Weights of a small autoregressive pixel model.
Model: width 384, norm layernorm, activation gelu.
Training: soap at rate 0.0016, batches of 64.
Data: trained on Sentinel-2 satellite tiles (TerraMesh), 72500 training examples, 9.3 epochs.
Rows from block 7 of a small autoregressive pixel model, named by matrix and row number. Rows with one number belong to one neuron. Each number is 128 + 32 x the weight over its row's rms, rounded and kept within 0 to 255. All counts start at 0. Numbers have three digits each.
After each neuron's rows are labels from the 100 images, of 14976, where the neuron reaches its highest value: "strongest on" is what is common among them. Only what is clearly more common there than usual is listed. The data: Sentinel-2 satellite tiles (TerraMesh). In brackets: how many of the 100, against the usual share in percent.
# fc1: MLP up (model.blocks.7.mlp.fc1.weight, 768x384), inputs 192-287
# fc2: MLP down (model.blocks.7.mlp.fc2.weight, 384x768, transposed), outputs 192-287

fc1.614:079110031147166121169132166138154164126179100127128144128119151073099106118105144135133097136077132126053107144155141111113094171153114117109141142154069113139117113091096118111118109179110114111115153149123174131153125093168157164103095184119151090091125132133131175139141166138136087063
fc2.614:164154180143078090115172105107137131123183131118125090144123094102119126164120131109163171193157125116177122127130147151168160089084144122157125067129142083114148112175130122184084179088161095141087150119116100120126177206132125098164110126129104093069171161094148136128174123087176129135
strongest on: water (81 vs 40.5); main land cover: water (59 vs 11.2)

fc1.3:133129143146094140122102162110160130164093121159155182151079103184107090113156186155154091120140125176103137142142139095127153185102151151122103104179128156110151103166161091109140098133141176115187160071145112095162143120146134138113130119107160082151113149081146141146154037085145170134
fc2.3:175156096122170141144117126119080146167106125151111136105151133101162133125136078147145141136142092106099142145158152193135133187111171136108083136153095119109129144143095150163152158189079136080164155074120096169113130152160132145207150127138101136099069126110126098154084124085099127128
strongest on: bare ground (56 vs 24.3); main land cover: bare ground (34 vs 5.1)

fc1.609:134135142176108131088130123069093205121125120122178101149166169140079143172112107147089132092121137129162054122138101117123124069138181110086153122147161139162088150079159143091192140124077145154132138094144211153141094188163098126103117121175156142163084153113135094115128158098103109136
fc2.609:159127131101103128178130185145155116139064086171131127088115121191112172128185146096189138140181164155126167157126114107096154194112123091123166101175114090149151102152125084119124142119163066165162103166151072055142114132095114165177138138123069170117127146132200089146171074116130149183
strongest on: clouds (71 vs 15.5); main land cover: trees (42 vs 19.6)

fc1.557:125098192062107167104099085182125154129113118110157175155114120134088160126137171137085088167144144107166114177115134075131158074173126134115172166145145103106126136074091118149117144207123089174131148125172127107147111224156169170135196034110157155076127101148120135106135175123095100147
fc2.557:167089124144094092101181125102119079078150097150169080104114140114099095134185134110156120179114068153089093104105152150115117135114134116108109142127086123116128130158095133130104158101142128167139093128104149186153114126150163175121080146145145157128177108156113088119150140141143113175
strongest on: snow or ice (47 vs 20.6); main land cover: snow or ice (38 vs 14.6)

fc1.187:162102108137141084107162122147164117109165130125112145114143176145179119137132086116147144116117136103152120161107137116145113113156200101138113097172167234132143137060185175173129164151072231115159172141129125079136135143130156096118156119138116125089112149123101149138132096123122149118
fc2.187:131150120171129196062064145204138091143103065180115179158146089132126164155137136126092099154168108133090168111163122144164130182115187072117227150127138080151172108155088101061154116112103094155062143124083096119124121017106122084113090088152120160130092113108090152108170123133141086157
strongest on: bare ground (54 vs 24.3); main land cover: rangeland (41 vs 20.4)

fc1.82:086145141055123124179133071132026115097084142126126114084150185152130137144141145091098156125137123105118124136133127065125143113092121157214066128114175094133109119171146155082165146091120132144130168110105125128121175137183133126163151129136163131150098112103123091139132125086124115146
fc2.82:101153143089132135115172105159153132178069114152106144175175110113170116113124160121112112128126043072102163154170138093142170107135123100167122137118087153130092147147081100103133130089045122139140080108108133079122169150131134149127077187136179144092124147149178193072158179114164101224
strongest on: water (82 vs 40.5); bare ground (62 vs 24.3); main land cover: water (45 vs 11.2)

fc1.279:131133172141137089158158058098094092127143045043128127141136124174088131121118086181145137095119136179120124112149178119187082136165146120108137112122135092104086185122119113132161144119156098086144113131153110091096149073121176164124143096127156105142082154134143124159174160122052094171
fc2.279:093176101129112157138074040079095097143099149180162167125107139166176132136138072128126153096141104119115107082139153087149121144130132113099109150089156059158154097155098161116053170153124136133136166149147180099110070186147030128136177151101111109122101132138104090188150134114122117097
strongest on: clouds (57 vs 15.5)

fc1.20:118109075129163096111131104120180112173123098157169092160099155102136116095227195162186149090143135136113121137118151120108107090123095066084211091118119146082144064149094181142170104139128091119113161194140110122148143120117118123212139120205155122113115179067149112151154113129074123103
fc2.20:137077134107134153156159112094113050142089152112083130177191067164129174148181137119085159134095133138172171131123177097207113133210146141125117158171161020093126118103134082065136187187132185145152086191065138143116129189136100096087140130153124183085125141128132139123114133125138092140
strongest on: main land cover: trees (51 vs 19.6)

fc1.101:134134138147118117103111126215099041112121148142109100153142104103090158096172101111115119155080086098085154149144108154099132200128116127151160069176100064106080127123110111134068086099152156077140091103136076109079133178098155064095153118136129161102141092176098103110102142077124129122
fc2.101:200177049119143115164147170148088169101115196182187082086152162125168108179112209142104156115140180154098129102094122126126124096123163135096100143116133143088152124128122084104090147134155164073105128134130133125151071104101085134071134193155080127149178119141170125133102129164135161206
strongest on: main land cover: crops (44 vs 20.2)

fc1.309:124167148125069088145150036139173144117148151153172186175101111177113144126192140142158105167137168132194138131075160120132128121146167124119034048135112105174146099196104096105169163158080120120128109180102104194182145153128085095173114146140117151121186116083098132153072100134114066108
fc2.309:114118068115098102111123167172171114158136157113143054118108142087087103154164071163058143116144135089113207114153143129151119152146067103147167123111128105058182142116126080089115115048135148194108125167102119185168108076158136119089146107094145125108095107140117080180109144211106114099
strongest on: main land cover: crops (44 vs 20.2)

fc1.580:056090154136122186154114115130113084140047108109113117097194112119110180131115093139142149099086151145139137147168129104102089136162090139098122109096099133124132128171142047144126154119133115157167133106111164133109134171165186090145130172127122117134121149133115121101095173129118114169
fc2.580:069118152156109070153079138106183133155168129128084167096190105129094201165128104113111122118145123166134167085109152126133092073108151092128195192109118089143115049147105115121133108113035164182092105132093136139072149115132172109119174114150105136106119164111133155142111153137116116077
strongest on: main land cover: water (44 vs 11.2)

fc1.132:171104095124126110174139103111138129074076155179167148081163156114134102123179108103083151189180191137130124178098208107100094102132102140103137132075110150175127166166141084121184165112155152125096110141098122118092106116149143136111062119157157134107079115116144088130098214203099172181
fc2.132:091146134197169117168098132218112097194126148146110129177134113154064113105131163111138117149089125201166108045143089150147121129120104147133138172079132121116143168137099153113099129131117143156163102142170145080187148045161153083076191155052155102136151137053146139161117083111186168100
strongest on: snow or ice (43 vs 20.6)

fc1.232:196153133133182173109183120143119123156115127119135103129064130137133167147128121059087106169120158149121148149170053120132094049135131138128215062154155101150110110106153137087129086105149167139146156106131095133136175060143172164102110130128092116072099068091126153110188126154105091076
fc2.232:106135130194097144156146157127116108161092080127132102091107074042141084178089065102112126124072124171077139117150120148122116122177116177124129129128076122144207095098115092170153118204216154109160090150117114138095104130143181081145155101169109056104127132129181108138152151155160144159
strongest on: main land cover: trees (42 vs 19.6)

fc1.393:112114093079133176126124135175139116098147199066137169164101185178163112151131145059137108143108131158103106119155083152190059104196228110130133183111154140152107131113120085160132079117158138114126165124129180153097078171155152156086111129154069146122102104150127139148153113143122132197
fc2.393:102080142097133124142094154124123153052118103150096117148138127196091132145123151131140127201114073126106112104135123125067148105101123231116088152120109114112127108093147055167093079076127094139138087099176154118121148135070121107110106093119092127081157121132134181170166155154153072137
strongest on: bare ground (51 vs 24.3); main land cover: rangeland (41 vs 20.4)

fc1.653:099127114110156099065107149130148110158134095152116175141136087077177147154136070146084078127204142178126137075101147147079075157090109121135198116096158124192159114103162178116144172143162092142184154100149133097155154160134160158107108170088064172159153125111204155145145124073116099125
fc2.653:115118109109132150068142126163150120125122101173093160121133091129116126145049107114169073077113088120096114099180153103143125156120139205035106130095098127147090071074141184109088083122148124106167112115221094109153151089129128106143109105102107172131103153123203126089135147138098245144
strongest on: main land cover: water (29 vs 11.2)

fc1.318:121125142141118140190126112126136129108098119127153130141162183125139097203115091127183135072089125160171121137067114133148104101169158142133135129188174132098193142200158121090136141056093156214115123084124091125121146117093136153156134119108110136102148110126137162149135021159138133095
fc2.318:120105119095137115088126154127107135172152154155115137186132120149120175115155132134156154112124093150164161130069134159159179058211143118117136103157107138188111118123118058130096075082111109118144095076119181237202154192183132136091162164127053182132177081103133084115133129149053138098
strongest on: clouds (62 vs 15.5); main land cover: trees (45 vs 19.6)

fc1.586:139150142067152161091126136175172155112147140114213140151169174061104166084121082179161138104112087118135196107101128193048178109207141181099157191236143112129191089069129118087125127142084128139120088116113082151113186109159146119120112170116109115127108174133130111103148088093121146171
fc2.586:150135135148134118100180069116133123119123083098092100103128075205098106118204141086175111134128182122078152161185112139137097118116107149089129111065169116101057128193169137148168155141075113084154154145112145096188114175180101146108099117097120120147112137187126146082134125153071124078
strongest on: main land cover: rangeland (43 vs 20.4)

fc1.283:083183132080089133132166115126143126130163167127085124146160152088130134110159141139138069135096087094164190134107047104173094130129161108191138106125165135125130153149092122085166156110171201175069112107138154114080104184075152126116152128156159139169098197117159163152111122091185078153
fc2.283:150160055160165157182137176106139162153073161142148080105111158135095128086111112149133148139131145110180082110176146138095075141053092122092126162176143157115061080074127148175121133129137116087232099100106120082149133111155138121133119171173160170126138074136145080098110072120187095082
strongest on: main land cover: crops (45 vs 20.2)

fc1.212:142106171109097129162146096116111176085130183134119168144187159112113155163116135126193115168089189185183120147145150134138148119145205189150147190148149163125088108222120098063113137099137171158149099085100145146125110113050177115117085106185092178161146134149151168087079110074143167107
fc2.212:086150122137113163103109070132146063130125071125180147097159057077158108144216105147109119174148091146114113103189132076150115106124093098137156114158156122150136117178127083137198126162124144191175147125146148113181081078162116172132146039116140158122097113122165144195123147157083206100
strongest on: crops (76 vs 38.9); built area (71 vs 37.5); main land cover: crops (50 vs 20.2)

fc1.553:144138158081141104147127148096151141141174119162155170067146158080173104153155162098139163105097099128153110089106111086132093129163102077114082175136130130071125123156173102091163130139076130132115149101098144131111153128151166131158135182137088146131119048146152156110125090165135130097
fc2.553:174091090167152126078089176080118169170132062093124038128206103134142071152141134113106079130144167183074155175161169139142138107125099118171187090107144134161146117130160079110083123115203150075165139130129124119078091066073082139119093095095162132083138165179160121181194117121094193116
strongest on: snow or ice (87 vs 20.6); main land cover: snow or ice (68 vs 14.6)

fc1.620:119195113144092103146119110065134188119131127166160081127157159133171156127149080072134132101138150106088112092104155111147131104117081137189069129148119147173152172099135099168177116131087138099162176151175125109117157142144123183113148154073088141127094073110147181197118182161070157154
fc2.620:105114140189141109190120066142139103133192139096163150146095201179175107100143171182170158064066153174079089141090144090131183140133115111094170142107142111074057141075124107121130142106073124155091097067093212119177098144084108155077161171112212146105058068080124093127125130131147128136
strongest on: crops (64 vs 38.9)

fc1.260:167104162093160128145146090137146159158075190165093183108109125144158109108158099164111116110113108197141152107110145096154079119093114108075173065079118136146142084154148085153147157165138158127153164144102131140169124156150086148150082169122149109146076126168062189103151087166188130105
fc2.260:100147153087125081115149122077092158129107135116141115168091160134103070161195106150212187122184140116174127075140106087124138162108063201117090152189123122229111153112125131096093067099134132124131106108140131106127114077152155132107177130133184136110142139201122083153166111211124076134
strongest on: water (84 vs 40.5); main land cover: water (57 vs 11.2)

fc1.222:079177092117174075120115078094120151165142053148117105164130194124184100086096108082119117154153182147143180124113123130134181107183155122113138147185145091125133096156103192110183176121084047137107100138127184128101146174141143091159105123176138135152153074097109154165142129155133122051
fc2.222:116127101154139078123145121122091152076179140100132154143178090165182113186127172133132137126154129071101170137186108141152089148230109093064128166130150101131141097121148161126155121085077115138055153075098121123117155123091116130136128122124170117143060107164133152127144115108079174110
strongest on: main land cover: trees (43 vs 19.6)

fc1.602:145033126138120133134136129157138141112138194151149121076131176164160081129151109055123156174151050127113117117123140082125138093135117118180136139112107151153112123108155128108121159136152138148155126143176157170137146134148148177111081200114097155100054164143082194123132133101179105196
fc2.602:099193066095131110083165131124107090151098170102142143096122131176098100119174118114149138168098114094144141129128073093086177153144123110116115092087083085043176169107138114107140142181130073129156102168092123080149111118073119163088133140121120159067132102118140200112134185139146095112
strongest on: water (78 vs 40.5); bare ground (61 vs 24.3); main land cover: water (39 vs 11.2)

fc1.97:116184139124126105079162147111125210099136059120089108185132096158124172139090120138155120184175126152135122148083136160120120184142037137093125095112152150137106090120162141134118200111121217113162072093135184102162170119146142146109093149175085105159188091104173088103155097101119191112
fc2.97:161151119158094117154143100085141169134184157140186109144144146081148166115135147108158117061156140145157081191110174138157131159124153062091156177159121141051135108127130110098181094101102153138107186123107125116076110158124091173110187084156131149096170118110100105152136106139176094115
strongest on: main land cover: rangeland (56 vs 20.4)

fc1.589:094088173119107119100124163131178125138123155164063182094130065108160095123144129153136149097114117108037123134064096162123043092123161095102139104191134134202104149108061161159114168060163124155128147132138064154128145123098132160129120087119114123135085195099105138093158111120098087099
fc2.589:119116103134175111129154135123143106164109095130149110121093169105143123160116151106161159135153123161185139119138111186086164138123156110174105126125130079124174208185140187038086144073083098135068147104179089208086121081181159066112179131137061087094123103095130176121142138068153143125
strongest on: trees (94 vs 58.6); clouds (89 vs 15.5); main land cover: trees (70 vs 19.6)

fc1.662:154129174122148110085075120131096137118153162131048086106159121069183114164179162136119140120161091037126124130122137110112128130092144175085180114103091103111116152127200174087117104147113153205128077156068127135204093121141109120148102166093054108085137064131113141118150180138084113133
fc2.662:193149144107137136147131185133205101146068113192138206132093165111133092074162167111120128065135113125167183067218116130177123132194165116115118176140122071154125113156066068068173145082139134103122091123122162098047129080123173105086142102097149163089124109120132076103166107114133155085
strongest on: clouds (77 vs 15.5); main land cover: trees (43 vs 19.6)

fc1.568:113076151125102114090082151177152146185164130120122121143198122149158072137142095073120104109120155086148143066099076099114101128141159178122071163157099155175124118180100123126103149124130135161133140098095118165106100132178119158072140143105145113157126107103166151129068105154124135147
fc2.568:163150161081126145155183092166114138127102136000101125160105079066087202168143127184099106149182140109095108175099174141108142148087102219097109101123139154170154140119147177127159165128163111080100129125075129145153092059053098096150120131100090176094149125156133121146170117114163111133
strongest on: trees (91 vs 58.6); main land cover: trees (60 vs 19.6); clouds (48 vs 15.5)

fc1.690:116085164165102142159126114171122126163135109090099144130098119143163136114130125143131141185128086074136141078126120121128089110102122154108119146070127145211133089089119176154116143101124180112122133117121165118126145126085164113131107131065067104096128128163122185189123140141161116117
fc2.690:114112102165130105114141173150056119110088149131114073097080119079160127054161122182137066085137118089092189146094147084178095120102099096110074113135116135124128131107102083097141194203133105087128145096143173136102072170133120113159102118134110112131151097174168127059140094194101142115
strongest on: crops (77 vs 38.9); main land cover: crops (53 vs 20.2)

fc1.114:138144114088094104169138105126156123090102137136111122140151179123137141135166089126165098174171059133079072154168114116156155184164109143123170139096110087173036128115148118084169160093137132132115089107147160163143106185106135069162133118123169203125106146144127141098126127098159149103
fc2.114:189124104165124106046114165143141096166107137134064130129091154118178133108118115099130051077141135137123151115106132151101096092112118121086142099095096157130066144075110109102115130200080068130184201123114114117147131098163074090111089168139056087109145157117147144080074094121160175205
strongest on: bare ground (65 vs 24.3)

fc1.724:143073087146166177090108090106186149102154075129138098137085154160096068187145123162147093108176086176110146134179121118194147136038123084157127123159106076103153141100141137130119130163093178171128144155062163110193132181075172051118120166224103138126146099108123162118121094154122140142
fc2.724:170140172202125132179154138159185134099174078119154182112131113142098138072126145198129178155115076112085120119150133110104057134109137138099099116101120148175173163111079127118153145131111139198081147091098161095143118146177112163094158102095092116163153101114170156134154135124160148088
strongest on: crops (71 vs 38.9); built area (65 vs 37.5)

fc1.463:125116113123070131146071157130104130100134175113147171118133161116101094114115104117055111146130169102172118153108126141173101084151138108099155139128129190083125184086160144187158142161135154115135145110146139134201140121113173150138136127137207099107093094169113192117160093098123153184
fc2.463:196083198143181102089132151115135182107157161119072120120138159141128133127119135188108108085159161091201108096156094126139159079118120127173126152121104088131116149145090108111144125177111116127103115106099160036044141145186095127096125144140097154133132142116170023109122106136137131073
strongest on: clouds (77 vs 15.5)

fc1.726:118167151046141096166129119122150123130105173116122104097180133061175124045131168184136114074075097164142149112095091109129118112090123118059141110154216143124138168149121134128127119091099135147170125085086155107148068162153112080135119119114049111166095074163141147059130126106125119108
fc2.726:095125114167083114124078138143142116114198112165114128123160132103118134155098117107107090094173159144112099073143120119155076162137000163099125157150054056157148102118109117161182101138143083160105132132150152136117122169100146108141118160129146108157156131134067095170172115159120119133
strongest on: main land cover: trees (42 vs 19.6); clouds (40 vs 15.5)

fc1.625:115159158163146142074101146111219116150117104145094147119140109174097139143146095189158108174098162198097174092098124106115138153150138140081149147136101126127136166178082126086125123124170083112126140132094148119091130143117066082114131198132081202153102138072167075139088088142075141110
fc2.625:124110142117153150162084059123131091163129100139131166126102095181134153177100190116145102070100121119166106142060200154157125102134183087142152098122118131130114159115182192071151129123149128139111176097129086171098126127118122122181154198101117106117097158122100136134095153078127183124
strongest on: crops (83 vs 38.9); built area (68 vs 37.5); main land cover: crops (67 vs 20.2)

fc1.747:164098166073112126094097132113133123087078150160174072165112188139129100168132103109152119137072138143177168152141102158097092182119104133151131115186166114132103113110115139149120156142148153148181114100117176107100197121116114137141133086113128163105138091139099163137120077147124139163
fc2.747:085135149157115151172156100101146150119112108134073135052110095142161155082105125119094138096137145113139117134149140096077183151176137125101140156060115118043092080112099172109116157107141103146192131096161109154095154077135181104104129159091139128116128071125152146132124130146124075053
strongest on: main land cover: water (34 vs 11.2)

fc1.90:175122146136143176130112181093139139128119056141108133099105170154148107101119119148107142054158173071099175149098141148175143101150071138137074148161145163141162092125151124087085129076183158149122103212152198148131122131179162144167040127128107117152114095116148146128109136153107135142
fc2.90:083154089129105171191206149151150150093138197126171132150116122119126151166128120140120167179118107118175095136123189105106103066069139049081152069113151126082068146184160114144051127132168153108110126135098125139174151148033186189076123154126091185159158155115124169123160139121140079111
strongest on: main land cover: water (27 vs 11.2)

fc1.474:100097120165117167141171130146169096128106135104162119142085130099144137076136144148104110133078130098087121136056130141134125147163124132159193112136063160131102104116148137145151105109170174107094185139115130075163201177141182098143092061134177080110099072088141055141166083204087141115
fc2.474:127168168143107114118088136123148099065167171083125054155088148100086098173147148125114112149140134154104099138136125157120132083085127114146132132187158162137130124116106145163112149076095087125044096116127153127119124121175087126058130152122086116095177191145091152124099091167150117112
strongest on: main land cover: crops (46 vs 20.2)

fc1.155:111105185076146112095184102125160180145118151199152129119102102121156162143160145158118122166100101111122156183139104090136197148157132112085194175161094077123174132075117155131164112106102128122138096146159143149162124099142123090159089098098121158163045147135123165116177094209125054193
fc2.155:122128132162144119163113096113103074104147054172156113199145118138081078161126170171117070132117111147197128067072179105083100159114187152165154161057124143075117128111181058073137136136210088139127148131114145115057148111114118105104184092121107114125117125147171089157111156110057172126
strongest on: clouds (61 vs 15.5)

fc1.342:126118129156075132122138131159118152101163114094149142103102141135160133207071118097031082125134134102114126128082134132124155130197170124120129063154092153151117181098110090142137082139119093169141107176080110142184104115140130085137122120114122148105114116125091107090149107183149120147
fc2.342:141123154088139132125131132198116110105170175110134134159071096125113082105132123116180128086130126139154162144119146138094091121149138139189129067062117093109105174207159117145101218132123125121132140093114088086147134155145129130093169091139178102083120139151124116076165154117136074149
strongest on: snow or ice (56 vs 20.6); main land cover: snow or ice (33 vs 14.6)

fc1.403:128209104033127221173127144070123096096112081095109151093082108106137154100088113129118133097170148145109146099072160125148121082137169075121144128100119114063136155095125063136161068100124158140124203122114166159109114150095150147152108129151093134087111155146181133156155163169167140169
fc2.403:116135069077149152117146120103093091176063151147168072167164120127159146083117185144105138092063144066156105127168112175090117131068147165167147160116132105176139128125139113127098113140109139150102089144120175183115188088189025115151137098167109152101129110121132132141131122141094116070
strongest on: snow or ice (93 vs 20.6); main land cover: snow or ice (77 vs 14.6)

fc1.355:201099142149138122115169126078125156194109142143128103139191151173135159126120196196126078136082163112118113117082126136080144107077119184112154104152129180118152137105127072156084125168158181070168168086092172138163100153114145150069084115168071134135107116078106171174101122142117127126
fc2.355:101106157148152132127146130149154096086178126148115199084137119080105121096135111061162183140079104105126143135061130129105098134046082129171183106118126101089130121099147181124139125126168040119153139159165118136160150159125121107166210135090077148127167129152104136106151113119097048156
strongest on: crops (84 vs 38.9); built area (78 vs 37.5); main land cover: crops (68 vs 20.2)

fc1.594:098138090140134093105100085115102083113168140079130129133172121076157143188156168129118156097130148157074143093140099104075046121084139123128143127124106131100142143136125126122121105089127083184150144138122118123157150074122176161120064142127100125147093177033110108154154119131134110123
fc2.594:174066160164143158216118093094177152140154057192120088151095164125136139081170187136106124110153119105124108174150127130120128072135102091116169120104145128173143102130184143104117161130115155143124157108169125128153162176113159131121161127078169151120143176159134103130165085149093135132
strongest on: snow or ice (66 vs 20.6); main land cover: snow or ice (51 vs 14.6)

fc1.121:159135185091101141108098075155123171160135133136124073152120105185146079150094094119176133112118135149105034152106093101149166077160158126144162109163127105128084116085166119121149116074172076111084197089130097109109106153133181101111087141164135180090110084148091155093100148121110131100
fc2.121:109197125142112130100080168088112113142127156137178107088166112112119132103075178117146118175144148095095130066099116128180142146044127255117138176100132106143115165122126131159085193152155115106148076113161168108099150132075107105128147151071127112127159119110111104164153150092128146085
strongest on: main land cover: water (42 vs 11.2)

fc1.311:102157096119156148129100110121171114091127129053162185130170133153171094119094142094068113194150139139128129127123128157140109060109141169122173086147120142109139138055134109123178082183134168091099106161123212142141146134102114112090106118111157119154109175136147183124157147085138067124
fc2.311:126133087101142196164074148099127170181122156053144165117112117162106126139155107203151199089104151092150154152123119110136130128135098132168099160153105136170134175193124083090126145168096149164123117112197168089111130086115156127094188137115089154118141127191108162123156158230081167106
strongest on: main land cover: water (33 vs 11.2)

fc1.424:078120177131162125134140151057129189124218087109091102109117132184160139129114167087153135108088096157076130154072129146123107050118149112099160126133125137140146139073143090134145125128092143118140098138166187091151055171100126132097131177174122091158113137118112167100089187128087148117
fc2.424:110105129096111146150150045141141131128129135152115095197133189103084163166182118163111188168048142127200151097072171091192183103186082044193093065154079101136139136133088132119135108162157148132114111121120120191102189106139066105115135084106174107126153171101132119152124095116110139138
strongest on: water (76 vs 40.5); bare ground (54 vs 24.3); main land cover: water (38 vs 11.2); flooded vegetation (26 vs 10.2)

fc1.56:104122095119150090113159196102135103105132118109105101113118131118107062127080144116108123079185119148114123136132157159098162045123129162163072172160142135137138122113138073156141109119134133147118111146153065108092151127108176135106112194100119157149127112116165186111147152150094148169
fc2.56:125081108157118084155109138101156117073178130103139113069144162140061120161084140146176140147105126136124153129128160133099069155127118108121103088116116115133118114159120146157118102154077149179198152119136108141126100146149156145100109144133146107101096151087129129094137156150091144134
strongest on: water (68 vs 40.5); main land cover: water (34 vs 11.2); flooded vegetation (26 vs 10.2)

fc1.412:121117152190114144093141127080133068084102131122117136141137176155183163120117156145177123099202161163087093119141157135118095140065138180072151106075100178171130094112098155120139126173150062159160146126123079086093131073143175159170144148124137183146129074139139123132126135141132211157
fc2.412:096135097144122132165100126058127134140120121102114128137131132142089105122153064114096115120159111103133113182079088227160174111201148114106104135170119105212122151125194117126117165106121155135082105149136179047153117109116080116186101114126155146154099146129189129098119150112159104141
strongest on: snow or ice (67 vs 20.6); main land cover: snow or ice (60 vs 14.6)

fc1.391:157043163144116119083103152124149123145084114121074067124112136108126143159099106149039120167126099152148119109154127190160119112181130101089111111156207165097079104117168149171177133126145172166162122156106173111146147142161162155140119150114081116147120210129138153143148151068090101136
fc2.391:061161143134143144102142126122098127098055102126205144106129170100169187107125155065129107139113192164152171127120109116159108127197145147137122088097158130120194145140148155173058115118120103094154093188153166130125050108150118149147130109184097121108171109094106137099165131161099089142
strongest on: main land cover: water (33 vs 11.2)

fc1.400:116181141158105182195138124145047182137137122103129114131142105099134144130145090199132083100145121087130107113146156109062194127118096091134082128164142123115088081142203196136191090114078131136134108089156139195183143227156118149162135056131142144132083055136227143104121173134138099099
fc2.400:121072134128106064069142157139135081209092067158082141114144087083072129150085115149121133152153115184152114129122089103127116181042121123084176106174109142141114106074119136137141127160165108121197130167113137129160115084132156163042071138160092119144147197108103119143110096094073148156
strongest on: trees (94 vs 58.6); clouds (91 vs 15.5); main land cover: trees (62 vs 19.6)

fc1.516:126150086149109142111076107127125152122106169184105112187115070149103133129098138207141072115151144129132082122086107106162153161159120149158177139100141160145165152097133138146079091110143123117099162171130147125109113169120174091168088139126154100081075148082113168137153116163122141136
fc2.516:112142205137140172110111114131107136138159088124061115156089149122123118127145139132116112160163146143112133071179132114201142105114152146072113138179142114180188123142147129163142161127102112087137158129097128097075155149100140094152103084155144122124163153075142116093117094166169117160
strongest on: crops (75 vs 38.9); main land cover: crops (51 vs 20.2)

fc1.746:081134134090174108135078123101149120106138124132110165152107125100131095211148093096107141038177157133124081144142133090134124072154095122095037137114088151116101065128126158155113096164148123077234105148177086133115178126123135116192086122116194160129148127153127142121154085088158132120
fc2.746:103152140103057100141214135166165082118106156151155151071099135106158109130140125083116089122194118167150111146060084136162127092127102121053098156111182129172071110039161129174118110116110126102074112134138140112160096131124079097139111112127146143099167191128151151119111182118149117188
strongest on: main land cover: trees (41 vs 19.6); clouds (35 vs 15.5)

fc1.475:095060166104184093146131135191148149121189077111174160117123137143148053161100162095159168141138121148109222192147122144102140116136126151153085148115139109188113156179122127138193109130144171143128132165161081139133076068093147175121163172152128142138109153171141114174103136101128169136
fc2.475:111103126100152147174084131084120177092000114158096146086068126054065132095167060187115164132094167083116114122172131125075161112127148162092122128119096143126161086138159117106162136074114123107175159108098096063130129148147142155135143119129153180119144140154156061133149072138093136134
strongest on: main land cover: crops (52 vs 20.2)

fc1.310:173104120119073181103098106045169104162141189156131109129119078135097098143159136097090120143166143132084146143159147196209133143129104125112146101105159095185162163113142098151132140111084158128129088134108132118151171136145118104146088135121090109076095099175146153079134120090178101100
fc2.310:169121156112150097114109166109121175101167109100138203108123138178166136108108124148163169101122080095118102106123144140077184118160109128079116151110155121112108141142154148137157096149081092126147196122150120134060108125128086165118054108143098134130168097098138143114130100115178125104
strongest on: main land cover: trees (41 vs 19.6)

fc1.229:099077064123129143186115113151170182086098112149147135096081146158103114093175175123119146148115167116116107125143086159089174155087072083145096099113194102157171135126083115097096124136092164114114183158103141131148113108116150084093109192146115073101176131082156158158153116151121127175
fc2.229:119146091187104139096130139143191180086093130120106131102125159163083155142117120090146070101168172168187047134153129141131126063145099104116145165158165172104083182078113115093099083117105174139158131101143150101109132081124138130196134140144098076145034104144138125123126113113113141134
strongest on: bare ground (58 vs 24.3); main land cover: water (36 vs 11.2)

fc1.45:070127107147115140079117152171163148097118144164085128104125107103159084126213137051088118097207125151071119147157154143083160084154131122163151155133096178198102120139123088138153174123099169149099202132125133059129154118076095054139163170110092134138124120112179162195143156092046147155
fc2.45:183072144119182104115178151114103128141134118159113099085164137158087204112073135118120155113158139095145133134050096144173170119121078122140182130138159127146174150120142145071191123113143125068165176167142093157120073140153120072184200174147134174117148135066107098093116118134136092167
strongest on: main land cover: crops (45 vs 20.2)

fc1.300:088152166143142173113139128060111099123117134136106154062148132116191123146157135183126116128103121152092105093175079122119088133170099139114161127118123173137210157142079110168094107125158158129129096130100173130102093099169116081112133098168154116127186052128071165105077136155141129107
fc2.300:120093173097089096167160086195160131092121205080105097152114173139138134164126055140152159130159117137162123129164137152108128157126193204115123119127149160164099081067122084074181171168068133091116130119154132169134114185113141134159129177062126114102148169123207158136132123172114121148
strongest on: main land cover: rangeland (53 vs 20.4)

fc1.545:159049138067104161146076166102129133079146149123115083090207128128154180149110141169152112138100112113104081162177106139179164134120163167091131144134154139101123127147105154124186170154078165073135040124074092125131131124132173139147143082105163116107097114142146209119173141174133187137
fc2.545:231082115091141095108160115086197110122146132145138092105142103081157112129160065172148164155159138121161112146160179096119149143089135127097082147145134138098133158059156128122109048122090168147148113136138085187132121079153159087114134093117125143143100179141153167073154138145190162185
strongest on: water (75 vs 40.5); main land cover: water (58 vs 11.2)